A small text-conditioned image diffusion model, trained from scratch: layers 8.
Rows from block 5 of the denoiser of a small text-conditioned image diffusion model, named by matrix and row number. Rows with one number belong to one neuron. Each number is 500 + 50 x the weight over its row's rms, rounded and kept within 0 to 999. All counts start at 0. Numbers have three digits each. After the name is the row's rms in percent of the matrix's.
After each neuron's rows are labels from the 100 images, of 14976 (inputs lightly noised), where the neuron reaches its highest value: "colour at peak" is the nearest of a few named colours to the mean colour under the peak. Only what is clearly more common there than usual is listed. The data: regions of photos with short descriptions (Visual Genome).
# fc1: MLP up (model.blocks.5.mlp.fc1.weight, 1152x192), inputs 96-191
# fc2: MLP down (model.blocks.5.mlp.fc2.weight, 192x1152, transposed), outputs 96-191

fc1.394 104:558554572500502503450510465540445572461479313477458551607464527517561404545502497450442498458432470508477488402456369528435456425437528443538590540498550511527458552497459536442496501534437523490549494536572447522491498470528437409466515543411482467513565417427538570507507442516453405529
fc2.394 086:457506503515514429402575494506541437497462572503562477484489391418527547501479545493581439487458585490495528482510582435539473404537432542494481535388410472443487542468507440530458446495594531483422473463495561435492554543487507526538553506533517435526488481529468574395409477481406524511
colour at peak: pink

fc1.502 106:545417538506488485575553463445497548448445420414479581450514617492526522450487444497438527420476580500468433474436456401508472473483552423511460584471462448437463436465513477481546440498504521458461529390497473470444479519517499467502422453555596508472489435558537476555549493529418524466
fc2.502 067:519602549520487512438436514443469413547558529537553423524506480455446542412448541515508504507497514531487604514514490541546414579457521501494527485481437602557598603611481546526522484418472560436522429507486496422474537404467531511534502588458454589525509522467527499504471454527543456605
colour at peak: pink

fc1.698 095:437433543475527437493478450559482500454528485391515489575565451431369506441471430519501466438531541463566524492503595494512442490552421534540494399468504511469385484598551409491561504458465496502524518541502424498453484544462453435481492406484565558484442515473459398579501539459491496469
fc2.698 075:539503520486543571429566515457502519421489518519599464433515435496553567475452584398482472516460510569562578537601451545583408577447501492413438467486451577553595580473439574523492539503517511523515444483493442481464505466476545581469459524537512468535548531421509586445440484483529482402
colour at peak: pink

fc1.392 094:576513418487532415497457465584498512489568516444457399519337569548494479510532438498524504412479485497558543484484512438563519363608486428446492504457504577504453481594503540491464495497491496554494465441486534576545525490516452471406499520560522498531449470497506506522613532516533530457
fc2.392 099:499450528456522554530481496491470456482509503512513556530606492472444533558439544513453432607529568534419441509474534533413436566398438524538513463562459492509575502459547552483494428505560600599497537482480424476478506573541474546554559467440491515514574506465440549466429426503481551464
colour at peak: grey

fc1.5 091:466569475490442501497512497468498520563504470430488561489467447455514440516608480468569477467607467497363535553458371492479617575483522585523621410543474503518569523464515502585479508464478450542521506469494495443502545532483525473426426522431581535555556447458458508530521499382540524587
fc2.5 131:577519539548464487515461457536425486490483502512476392493515538537531490443440508491463458534485495555637420443546596522495444471463439489446430547451518493506387476531511465483562503498570561479440461550563555512451483426486442546589536506544441460434404598523463467573422499547492509505
colour at peak: brown

fc1.238 107:471514498464468557483413457526463537427544413506411576433460490535491441551490541474490467587499418541556451439525479533507450448509472539519487457539420525585544436566465475537528548433466492462568542548476484498505532509475526497454443440541366523510430532484417478449506442457473463472
fc2.238 086:474455489564555546481547502560507581480524466491462579490484497472503485559565406375493569507441547535452541562537586485547605581425543569506426514582480489517444487469471525439461451482462505455528522560536486362453522442547573540476555510518487490505595462528579505547562451478536453469
colour at peak: pink; white

fc1.639 096:510494486512553432515504474447454526500542458514424539528472500473491549495497515505486419511506477508511547466546606562527483474448487434499452454592514516490513595511473597509477347494512584499456529606615520455572520486432437608459429520589396520514561520464494503505436402413424462529
fc2.639 089:529434489573447550525516400542553491497544476498475392451523552519535459512545528475549539470454548498537398523518462421466474502515500567548523530458517591509491417511588460378566516486445466477546534391492460527505488506596505459533457522476646561491435501484561530476426570574564564482
colour at peak: grey

fc1.74 113:464368498557513459598447444540472586444533571484455494441539568498476411455556624456452536397482471461503528518549569508486535509489505452493456540539490475442533552460448547446471405428446555527532507495513523473401507531582494528499461525525423445558427534431507533453458511483448529502
fc2.74 106:451517465422459540499475470457538391455496501484532464466570482465488500494494414531478488614533474547527416590516448513402572578532388488453479502460621582545565452402480576548403575480478509467505451469527456439421511620443451430471475504534456544485526527555469501524532484522565461554
colour at peak: white; pink

fc1.683 100:465537518463555502459513445486533488568509587548523549486423443453433493497476563497551547417490526457475499526528532537460460647568421537563469548517457485508468481529525497629457519529585531494521447537449562533475515437449487521478446482536550420661605536508515455486493537458485521518
fc2.683 171:488444521567431526522472539518445498440500454440517472503593576563557519491563504521396467558540494514491519501527503482557571354474553479409542462487497493526518536470436510355497463489444465463535550456559432521519505586528462539509548482482465542362422485490493515542511457524462524471
colour at peak: brown

fc1.218 094:487543504529545468542565471483506558430564500468535517476536484559525493491419516488468454550460427590425439469538397509505551510526453499480462435547507482492469438386549513446509599554430499473534371481545472446534500456557596442488498513534376500601520520543429553485410532508466367466
fc2.218 092:568456559483391520462516557543482482487566544511435481542496504464518439413495496523500462467520577499603465488480467480539543526477596469476481522461525562521489632591474516540531347501582481509458606491556439497491539539422428460514541602484644452509568447454501485422474513404566516489
colour at peak: white

fc1.360 099:538504518511585446554409510436384514400415526568425467516458585546476534605501448480469545601467526481518505485524510461517484495567529538489607505511498460463461471525506576491456626561517531504565462462432489473473605485448398470482599438553539527583495560456545608444449439475530450431
fc2.360 120:465512439566417524419582563554649535499558500426566470518560463436472479395472530541564504457528433523474552582512523505490559493429512485445416451521482556505628571473502476507516405442486541423487572514550483497490449514583659497513403522442423521479490471557415447581526536510458496550
colour at peak: brown

fc1.609 101:466500488465545579489398453557355466456429444566554482573492461453611407524495425492576540449483470571482533494536537499561465405511511419492572467487531485496479494490608499566492486580505503453458466498545564486483408470523449408566529492532551540575563496491477593555540496509482474516
fc2.609 142:468446491550414374502553500456585535561539570417440508435562576542400545449444569434452435581548575426510459516504503454480518640472465546495490550503470518484553494525400513432540487425505587525496598456456436502499576507445560560451515548435470514498444486512504453421452495521496540450
colour at peak: grey

fc1.414 113:543498462499523464479489574556471510470509509483576514555492537498508468462516434448462425510428487634489469571493476495496466512541620400498464518513489587567462468590592439522524423544443526495530566463561543513490514462422433524464381505512516516610538443426589414470521475422487473422
fc2.414 124:493425405435471408533525482507570434565512485512397399431439442502516527517548490629523593440539512389505490509427517511475573462424445598473510549457489547485522562570427595425467558346524494487573469495432540584512542523634516498530563458485511493491415501491434591535460458549548520653
colour at peak: black

fc1.294 087:472626578504479483574492517523558393546458397585525483454404595538499508502606538547403496536572461523435505481474454440508497529555488598511466412519461445441504421455522412493428490588550437518512468455497356575456536425563514478536625482456523471468436547548454543442495495545596497581
fc2.294 116:601374476532451492476530494505454571491513521527547493536615477419516510568468469405576548510482558485496428512504515508427435484493489470513538450469596467578536547573507557482510540400463601428456533526567546430529436503510498441534391458583410536575560514455511506476481515576417473467
colour at peak: black

fc1.498 094:521449552549545385509486563518497540522606412481450472562490482591437582554551520427463588483545421493502561452444483478539528516482531390606493516491439566518477445533504438450503455482402475412585445448525486551518414579526456498494519517459491536601567481514508509559463490514525538497
fc2.498 081:523453501488488643573468435509534466428515532550481525520561501440519476443559487526560506521522566463443419479549513536504425484475465572396490495456510429534523559393488615492513526536535511579440566487521525474500473485584450493467509448491465532457488586478499510387465544436524510530
colour at peak: pink

fc1.690 100:492510523474502462516560550517472470534531552499425550506508449469470468558557543475574558550500469493533568521506542453539531540511488616475417450552520497504457500502548446626513529489581504430627425484493534613476489446472484576438585461475506464550458483515555416492434532422527537527
fc2.690 164:517503502513505555494458496543556491515504463504557437497499525500565511451461481587438448453549519512429465489518417536488456498478478401507595600469469490508520463505465529414481453512476459586373614531514500443489480543507511392537432574574532536462554459503462529519505495544508517492
colour at peak: white

fc1.325 093:455568448502488540579473474482537383401516485459458528569529544594460561441487564489510480542566555499442459501596550509500556544560524590479517482409466408472467438526492495492534538481562567563581537605406450570474559434522490484526622471546422494564401501553482520477502562488467509368
fc2.325 105:615423489499528525430491554551446604565527528529499509515508402462514442485540493517523537489424449479526515473413460544517478488433519479514509541555560528557493564523498443513507484448439477414447498425540585377518502521497501490488407515482566573415543495538557565540439473539523563602
colour at peak: brown

fc1.626 108:551589509398577463486507560501522510430404571524524485572475506559438481443494523511558528527585500517419538594500519437492456551530430508507536487535508390489454538547532424510473526501578484517551499490519458485671507453521469531522528526472574528487531447464624543452458455364539475618
fc2.626 095:519426398543448536459456463561546456524604411509508493452586490451510399464600411454460483525432479510500365458507464543452531441482462464506445483494555513459475461401546557419449554500438503474456557571464556479362558577513503465497491369503465494506502505531425491498530488552491489481
colour at peak: brown

fc1.276 102:471495474401523466626457522478443488493466416509460489513479528530450416473530575469507517534465435653577530543521542458536505534592447419600507545494457599478529580524512542515529554496491551511567474489407492498479484506481476460529502500489505581534486479413530553475541429512437427530
fc2.276 096:534453581568471487370542437525439553563475527449543481467454493559587571522351441492481466463462551375469533429403474523477453442426549486435442414440470456534494492508445566527500414511543477449461517469536474436518448476516609522522431525460431525451524526478457498464483565486479492456
colour at peak: black

fc1.106 094:412504413545567474544391588508673526484466505493527487409466469494526527513527526456559499529617500560453482484530518583480514524507546531536519514499526541518523495503532405573507488496487526484501518382515512492510571466534473487563492511630549549523494470392483527502475466428567525473
fc2.106 057:478439434513515486584495513515429438478393438577459505552495577488476453512521550502553383549497490448620490604462491486467581478456458448505469552502450577439537500568510461485578488517486405523384573542522487550447467489465442469509530440529460471467385606497444504582528411583469350488
colour at peak: black

fc1.649 086:352477494457486391533499429462403477521478516483528509547585511466480488505466421567412550499536483513496504448443565465463456436485478512501519487508528448548444582526613510474526480508394467478615499507536494499505585405473493498522562461434398435543529543602602503497405472436496453433
fc2.649 103:607464488478525549480588641540636563514486446500498552475475529480531499461495554351604523508465471524549515596491466515574608617431512507501470588565412486515511438527445464519468506483611534502442516503459560499497434580491497535497439544558520522419502434490440507508443544542460542580
colour at peak: white

fc1.745 105:443526425458551534526597537546550517436464468497422616513506553486525492480643510443552457522538496418563537508482490501518563514427467505520497599586481467444495486516508497478530493512409473419472578522539439496483471493462510411461508416582486558405443527468483447520403521446548455509
fc2.745 089:433532448541539512539527524523599484484383470493489527543472457477434523490626544484658466507569565464514524553477547497437482512457441482535484561605525512396494547545558472553550453483460433447398467491544505502483462474432479434529533481613536515480374518448427521575542481528474440487
colour at peak: black; white

fc1.469 096:510440474492488518469468555518502469502481463469457501523464494566561468568474495412465422416491469522552564506586479472494514489524405501648485469468508564492520589501439460552458544483497532506475513410430576559537434487463579562492537398485492460490328481457486550504566394509478489442
fc2.469 092:477577467542497456498542482492519487477564566500525520556508530636390474435513516567485475565555516532458448459448493554501451459455544534357432493487467378423510479485567518500544441544488528503507498547567444423502528478452403492489520571508539547555541480552514477427428577471543474579
colour at peak: grey

fc1.148 104:517516545569477503531411542602498505513477462475480437427503577550514445458506504462412491543505483473518549377499476542534534439425563512511508538472389487569485493490546437525512476363482515393515430518414514508523437443564501486499450565585421542539544503424514543483482522452440415360
fc2.148 093:532541427488557522508512427456442535520534413535560520494477475494541488463544453478482572507441425541497552626511520494564452536552426468505502460553496481492534506525553542430448605560490554648503523525555399435427543542531539454530521529401544541496503478634523512574568403523574561600
colour at peak: white; pink

fc1.322 108:469552454545587469457517529526482513507489430500460448520438513577466514562517489478463568543542483493526471489638528470523534489471535426560472587499472493498509501478514530526453390448533483457526520512446450565577416508434526486465492443444559582542466506349535474467577543532471513535
fc2.322 091:578504554460375471532512480436514523503440612452484557392540508528521463513478492495523479458487541476529479481454487558519398516563493565485542449465506477511415549526466542492537589422529564528405516470529513415420611503512440542434564625526478444451477505561450508509403543500479471433
colour at peak: grey

fc1.448 100:503449480554626548504373427476603517470560511491435544455503501522495454498453463558500474504563425569505523496365455475475456501484395430540509398569562509559547441541464498478542473475486544518446517534541443440456512382560540469467474520513457525534472453455438536518540500476531488495
fc2.448 065:516501558460520453497526502523521430539494500575513527554544484549563557548592466430594502575473519374459431501537530478370452588504540558513470527563506434482533518512461556465578503563570517517518383483522497491530523498486381526523557449557479536513497549494572543406466426591509505519
colour at peak: pink

fc1.699 114:485513590442491506460364488562541521490502442505420398459545505423492439530449597534485442564523499554531475472558405566541481472440427481532464473517419560529450447537518471557502383450496534463541492596441462549444475464472537599413540473515453503519566498421431426402404477445433442532
fc2.699 105:556460413560503509544587508460463506542449448457494561571446477625490469434500412445407553450516483478576580417516536558581494524517534430507538585517537412489561534527487543428499487549488421555449512553556526473508538505479540508539445576521606497481518601577599545572652466514642579496
colour at peak: white; pink